config.yaml
dataset: "microscope photos of single blood and bone marrow cells"
crop_scale_min: 0.4
horizontal_flip: true
parallel_block: false
moe_every: 1
conv_stem: false
projector_out: 1024
batch_size: 512
warmup_steps: 1150
adamw_weight_decay_other_params: 0.05
Rows from block 10 of a small self-supervised image encoder, named by matrix and row number. Rows with one number within an expert belong to one neuron, the router's apart. Each number is 500 + 40 x the weight over its row's rms, rounded and kept within 0 to 999. All counts start at 0. Numbers have three digits each.
Before each expert's rows are labels from the 100 images, of 14848, where the router gives the expert most weight on average: "top examples" is what is common among them; "colour at peak" is the nearest of a few named colours to the mean colour under the peak. Only what is clearly more common there than usual is listed. The data: microscope photos of single blood and bone marrow cells. In brackets: how many of the 100, against the usual share in percent.
# router: router (model.blocks.10.mlp.router.weight, 16x256, trained with AdamW), inputs 0-127
# gate: expert gate (model.blocks.10.mlp.gate, 16x64x256), inputs 0-127
# up: expert up (model.blocks.10.mlp.up, 16x64x256), inputs 0-127
# down: expert down (model.blocks.10.mlp.down, 16x256x64, transposed), outputs 0-127

# expert 4
top examples: smear: peripheral blood (99 vs 16.2); cell type: segmented neutrophil (98 vs 20)
colour at peak: pink (50 vs 24.2); white (47 vs 21.6)
router.4:436515584490526500474487491538438518489451541506467473509522495547560439444549492610498493479557502474462540493532459465489498531454549517489636491442558502504556456515466535568494494587512497432497552483500467486514479492538437499422535465535460445486489499485512514512462475501504479454524536441473495473492532508487468514481514477446498493490486512548459421496449515643506505431494
gate.0:485537508488376584568464563462505482511465496525433543491538423486560509476516491487449473482482544437564511496513528475493462517491448494511582515498480405475443525458538514568498506470515550599508605521617496460501513503488484480486486476554509499480611456520461473530519425519466460488543500520514489508467516473512467457520530491505457497498433482491507494513527480399537523528543
up.0:529515508479444563583462517483451494497425473564449547546542418524500523509536495438484468532535540442527476505514536501531541484495487497502568471513550451453470546454464558580435479541534530595505549478521509500472474554480500477503443497566539487516459465477457497429563471425458513443571531534456493461486563487477487440515482514517407455484460482499508519473489475437516500550500
down.0:591508438493341493500428537576538532463526509504494495542507489443423567540457461477548494527517451498471483463504503443545529498525545568529492424516474508569421499504514432458483498483529465554550505503481509481520460562509498458469456456472474457512505520489482534489500499515549591463519481556526641444475525506463472475530422488491522471521539509469491463528545505508459475468538

# expert 7
top examples: smear: peripheral blood (83 vs 16.2); cell type: platelet (39 vs 1.1)
colour at peak: pink (72 vs 24.2)
router.7:543492555490523486488513526510511543470487470570500543463565541541528558435464487519511459502509499541389455535515539561519465593485498501544556520535507498530482550473539589493492446583494504453531533474418519483428604515491543480492519586507451480499486556537459511440459505461510504469496526486527465489507554459494531478475448482612514468467494500422534518453469482546450576527533
gate.0:479545462524477418503432469517536487593495505527489452523415477555431562520445532466496470457469506495523488528468421462553474515499455515545502425458516539453576453527507471548537466529508547502419529471531489537513521458530521499547489470481535445540452531553498512448448516479511514461502522532545484456528542514565473567486507514467510538555488471499426508546422447527516446565571
up.0:531509496463521566525542528514513520458572507485526541496589496467523497490531424579467457460577545460486471524519582519514510455468514470462516579500500493551448555523534495435441540497462460505567468528512512539464516545486504481465493479534502478503504504446518463538550498501487452481472427493493497524488439527468495443580545446532518467453571517510488518453608567508490562427429
down.0:431451580459494468494477497456480503474550408535502460524519577564489423532462478485462585521480507593492442530564456524520436533495525557497457526498499523450514524509494583546425473494499520519504453566467542461464558570502531458563475533476500531475514504509548471550527525536524534484477459510513552574539545495555447409491553476521497528518468528455572529488506447523455497581440

# expert 8
top examples: cell type: promyelocyte (67 vs 6.4)
colour at peak: purple (75 vs 21.5)
router.8:477479397496434523444468485484442489518552460533453472545516556500487522509570465453445528514427503473455520461471554494492537538536399470517542502459513399438565454525511423586476526419478418487496580499507486479469543480521438486486509512547439530521561491490487494528496504493545539521520493473505593509479430495494443463495547608503537498483501503428533449527541518480464430479490
gate.3:486489475483465469504496481471528480490575518475485450471516546502478520511531524499473479453543419510505518539469435471529563531529554526555499541444498537460479468553530554464515528554514508490517434501469451547462468481500593483446491446523496531493583449499454501520560387503516596532452496515556507499537527533488502469584429503459483495485480512469530500494420446565524454529477
up.3:551453511455481488522488557419518503522511498477518479499548569563508474492484462500528490481520458540503490497503471491464505585482540488507482488481479527402534450494572499484538510569529504452520500498545493480449453522445579535425459461502513445517571429474510614465508456543535514527465496526555477498454511539490481474533459464494488506514557477493493442428461521499510419546448
down.3:434487523434522442509533466522491570532483516523471540518427485543500513565521549527437485548550498554539576520535547495476571545547534507584498481497573480552497537520579486475469452526533468459449472496472514577466457511474527497483565509535574455490547470395486523432568499459411453498513551476515554529476602426493514477485565477491500552498515486460473497442492486535487426477490

# expert 12
top examples: cell type: erythroblast (98 vs 14.3)
colour at peak: white (48 vs 21.6)
router.12:491541513424509559458432551463434497463468555492458520499479499471526505510555489498487465477503472476506486445482456434458447551444565520552455441484562474509500491573459605447532545453528496440500544547501510476483470490507449502507512463575530479521463478489507447545521510554491406498533536487550545478532470473489489517578451448457502501535496531580469591526454471512563561509515
gate.0:517464487534453508425499528492496503525538537426449508526548570541483486537561541538465477579493481573491495445536417520538497501547499413533529607431461526482495467476448494425520563420497490519525467450506469522509474490499450521522497546500499540518568509523509473548510476470490536504456492474464501602581452496485455538476540388521435466500555552474490459499496489486518509536531
up.0:490526483532502472510496481419465525493469549444469517472550571521467464488510524450454515556517471576492493470514437520475499479534511475498440475466448524461502454507419494507513521469488468401574506523505514472451443504463487565515468562549528510525518469494475514468481485480515536544518553480481453532539504529458505621538501520508504472495500578444524524484497527471493489500562
down.0:486513378530521502567558459511500514475506557493517459430544548566490422438479483496551479577502476422473562443537522491492496572460502541563478439549529508465604504466539516534450480464528465461444521543508505448440497497575431517458436485484546462441585493485535546490475542515493468513535488470522514515474539590454484448505547577485477486491447538466560471483454482453464473533425

# expert 11
top examples: cell type: erythroblast (52 vs 14.3)
colour at peak: blue (43 vs 8.6)
router.11:501522442494505505483462500476497523448527493476473452493510521440507473461470423498542488540499473542484473517429479489475401458545557523479526461368469536423533547500510556537461468455460480525473482460423498541486497515511525537476384519520460516527493509513568521411495480460538553509438445476554519516577476481519453513524486573465535506567471525485494536485478522504543490570486
gate.0:431524402527469428511538428517487488503462508487502435451532486581554527492517498504482497520537548515505503517496448459519477512420486488478458491479472495460499521505446515512580522441446562494483443575502480444481529484489495434481504507491540514533518535544577492541446485619511392519460412486518548438483504478542542482503527495502569503467512521563489421556437530626504507548539
up.0:473460483488435494498463498519616499539511505450535466487538537409466496490520507504596476489463518479456513494497450548495488476453511475447498492445472483476479524500477547508475453460469478539498530487535480459512371518436514521470551522492474512530520427520475539491462556345456473496508436497468519483547526537522521526544574464508602496527489478573475535525533564547495584438441
down.0:544489495525465475534447481479581522529452454453520433499520471504542457478538557467552469500501487521507519470503476436445514494459470496453455500527476537494494508477517507450481535472472474467488490377466463519538425427503537455508567448421554551522526440580563498483450492443455495483500474486509550468550407540479495550488481544528498454519520515476525536509571479480508590424438

# expert 3
top examples: cell type: erythroblast (53 vs 14.3)
colour at peak: purple (50 vs 21.5); blue (28 vs 8.6)
router.3:503430515458546527546486528483518522498490512493519473411516511531569522531499564520571497504499560465563552596536485521443502564436564541525559508464481539535482498460486550576540504507530503461524541556515503487534500451523549494532565486472519537506490575496350491496489538530482465463493559524512424504462525448460566502453493481550577433483521463540504528446406485519594479435515
gate.0:472465467503490461457524523496519515524495469473551460560407508492510480467527484479502483495550500471513519482486508484450502537437546552490478439463484429441502483457526502560505459480456498458477529517466519525526525456492523539468473531480480556486499493541430519472544514472617570508550479528405557572528472487526540523372471585489554495528561493485504393498447621504519435448521
up.0:460470438509453555486496555542536517514523506433518475530459521490531526478529544470513468458533488472560552462502506512447565519455552512503410470480515466478472485492545478569505495465428502458495530527469530500523499420477493514500462541463489557472483473498393480478517484501567512531523482550416508591496482526485528541396459563515539470583529506538471445469441631522545467453464
down.0:505433484470441419511472463528485546564462533501513467552458525486518478561533552556559489476543445516534492450512499422480518488506457472458473425572534446548417509471504524492483482524460444536478504510474516454516489461496517479506505590500467535448496528479420457557443447518477433516562501472530548417518472473452456522470452546518524458536442527538543561473464468470529509471450

# expert 2
top examples: cell type: artefact (26 vs 9.8)
colour at peak: purple (77 vs 21.5)
router.2:470527507463445482440458493404518517561465524432556530570559547501555581522436526453478516484455502485523531497538539532481512520514381545475428500580467549527463505487477538429591483482513497489498496519489605478548522460494509502558458482550512561510526518521501524493512519464519490543491440543449463444475516535537491533505461397537464552505476472569452557527500525431520508578465
gate.3:525509491488486504439485494478568436502497492451503471481451463456415448496493520399526528574515437534505498487527558496568552418510475457501532522482511520517537501460510553474484444467473477505410450526504514430463542536472527499469484464507481537493507527534536406495472506528588490472478469523478491570433427491521559491514473508538555559507478512495560536502547526480457518528538
up.3:542507494495568472488482508400542437518487467549473509470465448539510478516555508424551520473569526516486507512498497511498579460439442527467498495452459518517513519470572517470505508431499494500484495544557507496400541524459454532493485527515525612491434555573528505480514504483511531498488480520455520509485501489526502479523440444500520503515479492432531518484512465532513489522555
down.3:536548531483463465467610530475476530575508410514526492498489536503435469557469489553415505516521515499465516473515470493496484484487518496435479527508455505520496505469479502466527500471549491566458458525553471588465528491552509513561482494471559421505492527507497582465426510500506490554458499523500485488469495531468499589510447539555573603503462433501520486567458497484491436519498

# expert 1
top examples: cell type: segmented neutrophil (95 vs 20)
colour at peak: purple (52 vs 21.5)
router.1:560489494512516511512528496561509513521541459513547573536422522483486500513454552457518528522456553520488527517537575511498536496571452490481480560598460542543486516495447517501585527470445488490561393502533504516515568476463518453583455473466529566545558446453491486483547469495469496556515509549511526553498438497496485488495472570513477553491491512538494517505496499407559434569522
gate.0:483474496473514545576407533461492459459423479499565518509481535487557514520393478380474475491516479485521529517500528500481492501448480551503452529508489457451600452489509550411513517451496516446498485507545524479475519633526468423502510569487503500539450502472513501452452447513527522542496480519524514509529486541452467475486517518454449484485483464540536534561501487498514473488578
up.0:410480475450535497524525470453527475528478500492525543475533446459499539465462537416506476541540499517497557455495519470496458541525473605497469557449495519462488472496490546497427494444483489569485446455471531567536445496503497422502489523568477527498492485493451472497434434559519395492492492505514458504485537570448568493519506465476534454497482521483515495581532473479556536478569
down.0:475477441525519511499545566500445476544479471498493614443482502521457473475530530550499485506526521494460558468457478467529514499560506485589465471576553491522511472472530481522465444529507548554527473556507517527538492484558451507472539515448477513484552451487498443497595456501473511471451519493484454578535514547475455470490475517578470577472481487496455447508528505501491527480456

# expert 14
top examples: cell type: proerythroblast (30 vs 1.5)
colour at peak: blue (28 vs 8.6)
router.14:500476485583555472571589506530529552510509548482451488422472486554509521516482570483460494472509446557468496506530403465553530536460546552572443510559495528534470523477466506468473518521557523500468546517438454518487526509468531537533562552473546552531531561513473510477518479491495533446498545562484433514515579463482595440472491438569451387513466507587510486437517498515476577512511
gate.0:524495504437553563553512477542555529469484500453568447506505543479478466488448481473499502524518447609550473562502448479480476495550526422424489470529458511517455474494498560568471481475530503519500500500448491370479458561505513507533491561498520509473547503499557466478482454533483528488449428516407451506507551455558474544526551533497485486559504551462507535376538447503494508490540
up.0:451463516584473420479486529520456466520554534548423519548459461548488543487494481505502545437482546468479515439505526472516561520443461517572501514488537514483521475507513477420531549538499458422465529495527546557501523426512527480486499428466472500511425503535476516483512498478483506537527629466537543473501432529488507466455437483493535541472530505549460514618477538470500514541496
down.0:475429484556502485505494521544548502500570528493490484529553480478536558520476457460465522492521556517536493503583495542455423530489592465541501456459517513413472516486518473502550479455563532511478570543458518523521504458392444580502482524536510508563434479458448557435419561493480523498474499524437545499543457489533513420469526494592518498535510500538496491469441436507467475480481

# expert 15
top examples: smear: peripheral blood (83 vs 16.2); cell type: eosinophil (30 vs 4.2)
colour at peak: pink (63 vs 24.2)
router.15:462549505485496509507482480519494443527492503477468487422510461441477534488474512563431489540533476490526446557538513490457590493526433492500539528528546490516439579536488516555549494493572514495571520519522528482477479524478553470494495551421506460517485448488523508537501470512496471417583523543500427532468448515458487501548449574415471503482395478495483519514500538524476540427522
gate.0:595508449494454480542510553479478515513557475532449510511474464493577471472517481478482474534522521462479498549454458468496469471544426418525474543391476451474512498526489450535455546490468581497540556555521479665510516445450525511512427508495453542477365511526518542519533473513541654500502479464524541565492541553524502477493545544488526486499486493551527507445528492477504410493515
up.0:421457530490559520435480457506502483510454516457547471500487540484420527538482504507531521462464486548513491462537542537504532494478577576463500449613535541524502515493516560470559438502538441521452471450467522349491503568568447494501556484519531469557662477461521488496474539507473350501480543540489485456511446447504512500539467490490473503501520493457468478554484505511496547514493
down.0:497504488478438541512520484529426491502535520464484490529576464524547516433545475508523461540471510566499479514518500469443495517487441497559543505549509476493412489497549520455498474481499523514539517491467507310568531466474478535492484501501502529505467504504553565544545541479511498475523333496522485527541441460530444453477468519551486492509513534514518501539491553485476436520436