config.yaml
image_size: 32
horizontal_flip: true
method: "barlow_twins"
norm: "layernorm"
norm_position: "pre"
activation: "geglu"
moe: "expert_choice"
drop_path: 0.15
num_experts: 16
moe_every: 1
experts_per_token: 2
projector_hidden_layers: 1
optimizer: "muon"
momentum: 0.9
steps: 11500
Rows from block 8 of a small self-supervised image encoder, named by matrix and row number. Rows with one number within an expert belong to one neuron, the router's apart. Each number is 128 + 24 x the weight over its row's rms, rounded and kept within 0 to 255. All counts start at 0. Numbers have three digits each.
Before each expert's rows are labels from the 100 images, of 14848, where the router gives the expert most weight on average: "responds to" is what is common among them. Only what is clearly more common there than usual is listed. The data: microscope photos of single blood and bone marrow cells.
# router: router (model.blocks.8.mlp.router.weight, 16x256, trained with AdamW), inputs 128-191
# gate: expert gate (model.blocks.8.mlp.gate, 16x64x256), inputs 128-191
# up: expert up (model.blocks.8.mlp.up, 16x64x256), inputs 128-191
# down: expert down (model.blocks.8.mlp.down, 16x256x64, transposed), outputs 128-191

# expert 9
responds to: cell type: promyelocyte
router.9:105106133082145087118108142101136127097107147142096085130085129153094136116120138102146135147139139123146112109093122165104129080131173099147178158100128108171089144163121149113127110153129151
gate.0:111058112107129135137121148151132115135116129166145134141126155107106118145149103144087154142120113083122121103149135153091102147136118103155161116108129134125088140154134168118124148125138112
up.0:146150114125111115113141131129137184158132119130119113122103137107103111114163115132156162101163120121118145133147151105127161129144062154124114207148148176153117129134146104113125113104112148
down.0:116169145226141154049119114127122118121079149167099153103154133133163117158133156097028129141165144117142147152125135129146125119095095132142119114161144138166148118109131093095136125135149097
gate.1:112153102143144136106116113132160155108103118108100099134125130144144130152121151134167122172151160150124154159134145187154128121131120114109123138119165117132116105115153114116136149128139140
up.1:150166162146118071108138148132142151120153129127123119118143129136139117154114121126106104092136129193140136139104106225138143099159171125125126160133157141131085131117148163149137149115136116
down.1:160098146140119113110125131129117208108143140126147144108068166092090126108137105149162106128149135113121111151153131090171120101102101143132129126116111179105093138079109137150068093113161142
gate.2:163101148135139147145116122117129124136158143166126099140127141093172073125098151099122135124160130115110137160157132147111122088145075171116159146090070178165106107090121114123128113108107132
up.2:095117155142143111113132113137125098111116154157116106165134120156179111131122134131140106105096130129119107138182144109119100137112155194118127166161081203112081124131122155156106111112165145
down.2:123129118128118122161147135118137164160134122089095128111102097166125143157125141116158159113125128123132105132118127128117132188115140122112139112147094113102143109101122120120171107157126106
gate.3:116130108118091128112118119128111111141096132150144112127100120166153124119145113129188122168187130139116124107129135135135126095134139112118142152090150126143164119136140124132140130123136131
up.3:077191101100112109141131133105120101166122154138192113133125105128125108124167120171163069147166137093143168102133143119158133083171092139127151126101093127140148115105164146141126141125118091
down.3:136145120142159143129176105112075147128139118108101141130138095119118120130153131107107182137146116132134110141132140117140086059107122117112121128151097164126144129134088158133150099183191113
gate.4:094111076179115119134106143132155147143096094118136113138113138138162100108122140126104101154133135090136127105141137140106153152127126163105115150142076125129114122068094150122112100131141131
up.4:158074142117111132152144162154106132094126107122134157156130113144089156163151107122121122142132127132105146150140146135124123150104158104140140145141133135129156102154160155153137118112151137
down.4:164110093151117146136129145122097159132127119151127112154144122082100105128157175062158144180158107159140138113170128127104115177095063126149119157126118117142102159048094156129139143102123149
gate.5:109136141105149111115137147111095119123104140137123105152135123101144185110134149091125131142098117179136098123111097127121124157131136139140130133170094091156084128120107199138171125126114115
up.5:120122119136156140117152146150139130146138117114158142137101140179131120137149112164150114126099122071128116127155145120142115158107099098125128151141155140058159169140129119155105148142133127
down.5:110142131102179103185076167139126127140109123130135128113151130083145138130127159159107115103146128117146105154156122112094163138127184160124125104147132081116127131133135140104057131089139127
gate.6:157107129126136124159107158109115128114104139149117126102103129079176144078055144151073087136105083152131107157107148155170097142140090098101168124119156093137075108079119113138146111102131160
up.6:131147125171139109090113116159125088111112114132127135128146111181136151137131119113153129140100156152129149098131094169117124128135186108128119127151133112097137142237135170157127135147151112
down.6:156126153146177118127093138119128153118151146138143115108143140110181102125169145132134102125129117206138098159132145087126131177093107166148115088108131153142131069059156169106136186115100133

# expert 3
responds to: cell type: erythroblast
router.3:101120094178121126146119176157080169086094125114110115082143101100113108058124118065108174110083143125115133084136132100132130115129096119150117129100114086112147130109094136167148139116103120
gate.0:112061094146153070085110113086141133126103160106128164129150162126094132119122116135121153137123103111077143100141126161121135094145150139119119174104148126140127123135086129121120093109114097
up.0:162142152102118142177141160154088116134123097137154097127188115123164110142098106132129132114134143151145117149128116107167117185113109115144132096124077126118133136121121128140119144097108153
down.0:062105091081123097132132109142115121111095159105142137118133132121120108098104141105138112138113177100115144116124157177126131096128102117154137150127132112117132124157097144110108093126112128
gate.1:115125132075097098141116167131159125155164112113136084106155127138136126132084129121168149139152149107104153136142140160087132105137099076150122092126154127153100128159120111115134165147140105
up.1:133163140086109152149131145142130121147167111124148130101134133113105104129128101130150166158160137086136160145136122142073128122147079087128116148116107175157140144127105094121106161131144128
down.1:130106137105151129124119148133156181091141152107142126124170112096161109149163137110094117141202126133134155185111134145117139149133136133127164143181124180148111155087144147107123102140134124
gate.2:130147147116110130139130099120120114127123104137149101085159176150121096134125120112115120149092131119133108158170139138133175107119152135114160152129091163157081144133147129120146145125129125
up.2:060107109120132149138139099193131117119138141156108092125135163105129181129119143175110126127114122115096165159160126119127161119105099105156108117114123128132140138141136098111155138085140128
down.2:066095128101144106146119127132111158104140149164103116104091106128172161125083151095110160095129119126120132165123139116090128101110147130121081139108113170117094154097084144112134111172155144
gate.3:107082163095101109116098143148120108162141116135120122127118113152078113151105159141114110142115109124129125125104157134157134096129134116160135128160168156150130135164127151105070089131139143
up.3:127168111122128187115142100178114114108074157155176075097178179109184094091159138132121107125140125121168122122144126090104136173150144140115115129120112156139142107149122116107114129138113119
down.3:154152121145149143110145141133114118138093154094125184127168118115144100070109115111129142097165103106122186117158140102118100074138151106150133102116136133088137144128118122127145137139166126
gate.4:128120143085106130148132115117139107126154127137122133130151097151123124165121112107115094110096170153113153132121122164114156077116171144177120121088178139098113072134165085148141140136115113
up.4:106137106154159132110129167113136161149090125112148124137104162101119128092135166129131175148134091112141078105136134076134123138106053105088141140170088109152134172107088183107114106128130141
down.4:171098097137120133100164134120141117074142125145108114112127101126141146149133141094156149130140120118074099165117156107112048137164150130149104159104126126155116184152130155149133136111153137
gate.5:139126114097106112123137167139123094135136114107146186103120152092119159128129169095125139108133109119128113140184102145112145100122128117084114139170127130140192115111131171128127121135135121
up.5:126129111126152120143097135122128124101139153147137178127132145128164133130161074140129151163133117151162125143063094110125136118144151119126168111081118113106140123176134129081098100095119128
down.5:138137128098145116148102104143107049145137152088104140110161178121147104158107128123135111106142088148100076092089122127129111126108152111111117156163083142139119159113122188140128118148133147
gate.6:122134138135156138141119191174124109148078077129150147151127137108131127145085146145107163142100143124113105148103118112070139112101132139118120092135117136142137141132159076110097142117117149
up.6:128116134089153125136135156193126103147096100151131127135127134121118123127071146140100148132077120124111112155107126116081121126092142157125134099143119143150140128127142087095131128137124131
down.6:148128113137121145132130153074105136112123153107078122106114157129124128156130153061136121119120128162127149160107151169114097118104141163153113146082124101135129175105104148133130132137122107

# expert 15
responds to: cell type: promyelocyte
router.15:142161076096166120169105095124150104142110150146149088099113112130088139137069140115146124161143146085146124179094112117142134070175121090125165125116121083162094118143131106113109120167129110
gate.0:151098118088131099139125173120134170126128114084138143142123161109141170163128159142118150156145104090109109168149130067142098146131127152119150110120186147141107091116112142140147115147128105
up.0:194065130159113090139118144144151145117134115116147076127110172117097146112114129197109170131153135078129168135088128122154121078129132097136162130149174134140118076137124119138149093101146123
down.0:127139137128142097128098131103148120104128106138124124157143125159083139133102106166130111130129127120146122101101110121106097109182146117145151094111126121113119142133142108126122123122097133
gate.1:159145150135119110110146132124132113132105133130168126121139133163163112171099156174156117113144122112115165143136149128127125145146055112116152122149094168159095109085133116126152109133133121
up.1:079147141072151173123116145185113131157162130127106122136103135154096175086140107156120200162136123137170084112089123119107139123113204118167143126093167093095080146165141148101118107139152148
down.1:127111149172184140104128147123095111123109145151097151134140133178114122100136120115101109148155120108108106159097121099117119127085176118137126142105165106119158127152123133121133090168099116
gate.2:124102092187126124139139097160149115128151131136111094163124132125144154112130094174161093111146127076120115159102104110127133101146120162136128085152134181166168115120123154128103137148113136
up.2:071119136100135105109135141116135125130131145122161093143158075160175113174168112137145147127140118055130079134145170089126117175129145143145144107107148180142154108120143137111163133116147117
down.2:108146094095114129150127116121201139141147144133073148146136141116109136120139119131143153134114147124081079107118097104127084120164107147150117132187155146102130137121132100117133154145117157
gate.3:108171123132098164133116099124106168123116118173107152108093148089118132108110113104103156176128162121145180131125131157112139121126114099136158145119146115145139105109163124081125140126124142
up.3:145147119191155137112152138107140131123140099174135077113133139154107103110175142148117106110124091180160155128123139119135124050139125127115132098107084132110084151115162102140153134140106133
down.3:104124155130126121163200178128132117079152109130194107136083109108127147162123108133094151151141121127080087136141129176133142111111114116117144122100127113173110118144097128151139097122105116
gate.4:139146090052148115154103108109128122156126130078129168149134141089109174141135151129131177163124146098143124149154117099115167119109138108139141096100135096098127119136124191084137120130137142
up.4:140115119149096145148117126208099120121141116165108081147125115133165123096153102116122078147150128109109166141122106152122146132142106087099137107145158145135170110128141054162124127117121124
down.4:098112114114111137073178137117195151105166149152143153134104139045127108119144164171164115116167141116113112102105101102120158131123092165157129113129117141100152132124112084101123126100144146
gate.5:159117135118114140125105098083150086142124149091085128156098114078135158156082135087127160114142126136147163130152127135110110071098100159144146124149108119136137122136114137118169164096139153
up.5:134115155129100122104143103089169098153137146128143129132120100210163152168087129141117164122111142119151129111178164146117106119135120107131141126174076142138141152152169179125180146105168130
down.5:144125155155129102122107110125144173115118127171137115128073146127143124111142121130168130192169137142117115154102126118137144149140138099145089143149081135140149118091128139111157123171127122
gate.6:124133099067134147159169162089157131117132147138125113189108053152120122151173113141146155114163146086136077145131123113096120130129134108140170095058141109122186128151162136102146141148133126
up.6:123143184111101121092111203104084119144123131106106147108106141121155161148162141103124163124140105148145135118171156148168089111122125163146119138093151133116093114109148140130136161130137138
down.6:126120121125125115162152122071145154147123127077131113102118154141131131043117147161106133123120132125090110165115118138128137132130204118132113186125117125116142173136069118108143117119150136

# expert 11
responds to: cell type: plasma cell
router.11:131118114125115159134115122096078152120131126106146179118161114109152159093137116125160140070124109122098082129157108103098124162142153146094151103112173109094153108156109125127135126118119098
gate.0:150112142081104134108139083082125163106177086145130173136120125165131107130152092095209097136124095147131140143129129144174130139133102127130118088171101104119152131138145151142133118123108104
up.0:140118125094119117143169129084094177121139113124152112139122177130129138153144102107138122130106119089168115167111129133190123166083138119124124112174135118125136145132156105130136135128121152
down.0:154131123124120135129146091130123179130143107138131113101126122106133155111119128083215121147127104146162157141129115166119109099155110118160129128151123112119095116147110114158102140136103116
gate.1:144108167130106154107109116119106124132143128134132133111127165212149102124165127139105112140147130083092117157069111139093122187117156148101143109139118139177107113078116136124121127087113089
up.1:142113175096112153131128120123112127117142140144125141111131138206149090120128121138116149132170125086095116173071103155114113162112162158110135114119121169182126106106137135141125146101123107
down.1:152101130108147132106118119123116119157130112129123140162137129069140100137134124110140138108167106160151107086124120126134152220140063110112128114149102155140115108118104105125081118143154109
gate.2:115144184131112153121171116111126118130170111126123160148130100132141114126210125130119153118106099136127079120144144110117138160112118133118102141136137130116179127104155116137134162146148135
up.2:104164171145106126117155120086122110156154120107132167128143117129148124107218138144127131123104102112122076143157138089115146168113142123135097159139130101108164132120155139143127172140131129
down.2:124134115085137116154144119152157132130119119149137132123112132133106109129134135122108100101193150121134143191117121197144137110125135140125133133133119097108118090124109145115105124122151113
gate.3:108109123155148122085166091114149104137124114128153132120133097138132136096122100151073109141136110101133146101136136123076168124154096119160170108114153148170087126157116148135107138114102141
up.3:156145130108135137187073160129093110114124148149107125104113141132134121166157179116143097116099144157126151146105147112175102134109150163118107142147070146083181141098142117139135102116124117
down.3:178151135109117152108113106062187126146153145100096133096088163108154139085103149162153173112123125136125139147144139116125132138119109122117125160128084106139125121073063154125125129114162142
gate.4:136112120118125120116144154101131123086112123110134095126087160116136154129113155116135127137070106104114138079130134116153141179131158123131117131165130086073133128097104111121156107156117127
up.4:123140151123123114119132150145137161149139117129114150140146114103109107130154127107079146134187133139141138163124136173132136103144086130137131146111154186196076116132139124138077146109136134
down.4:113138157143132110126160141076137122152137146139135144135146123121130112122141116084087105137141132117114172143116136117142135109094134114115111122076129152157148157123096140113091105125140142
gate.5:129081129120143057124122121120132109120088137125147106120148172142087153124083107098128176138110128152107090145173133111155124142068117108116131142135141121157147102118112151110165091127167122
up.5:147146120153118183124144118152126156118159115146103115151111075106171096133155140153149095115131127117121169123091146162126124095182122148151116113096116166124099155156139109157075161145093133
down.5:120171111124101140155108107101152142105176108104133117103092124178144150142116140133124093124160118144143143118138157131098154134134123131170096114141146139139101107140090125141118173115085114
gate.6:106150126124125104108128135152101095119114127152147207152199175167125143106125145137097155144101133088114131089106119127155154177113139101150133148156112152084124128171119120129099116114136128
up.6:146147115152131150127114136113156166145141124114113046104061092099124100143162121112176124131143132165164134141122129131112107060144112155102110098106142102167125122073126145117158136147110125
down.6:139162140125124078119139171166119141103109101150145097104146141120138141115098111089163141163098144085123127123105137144126122116125097140153100140143151146155123110123161114124102147146153148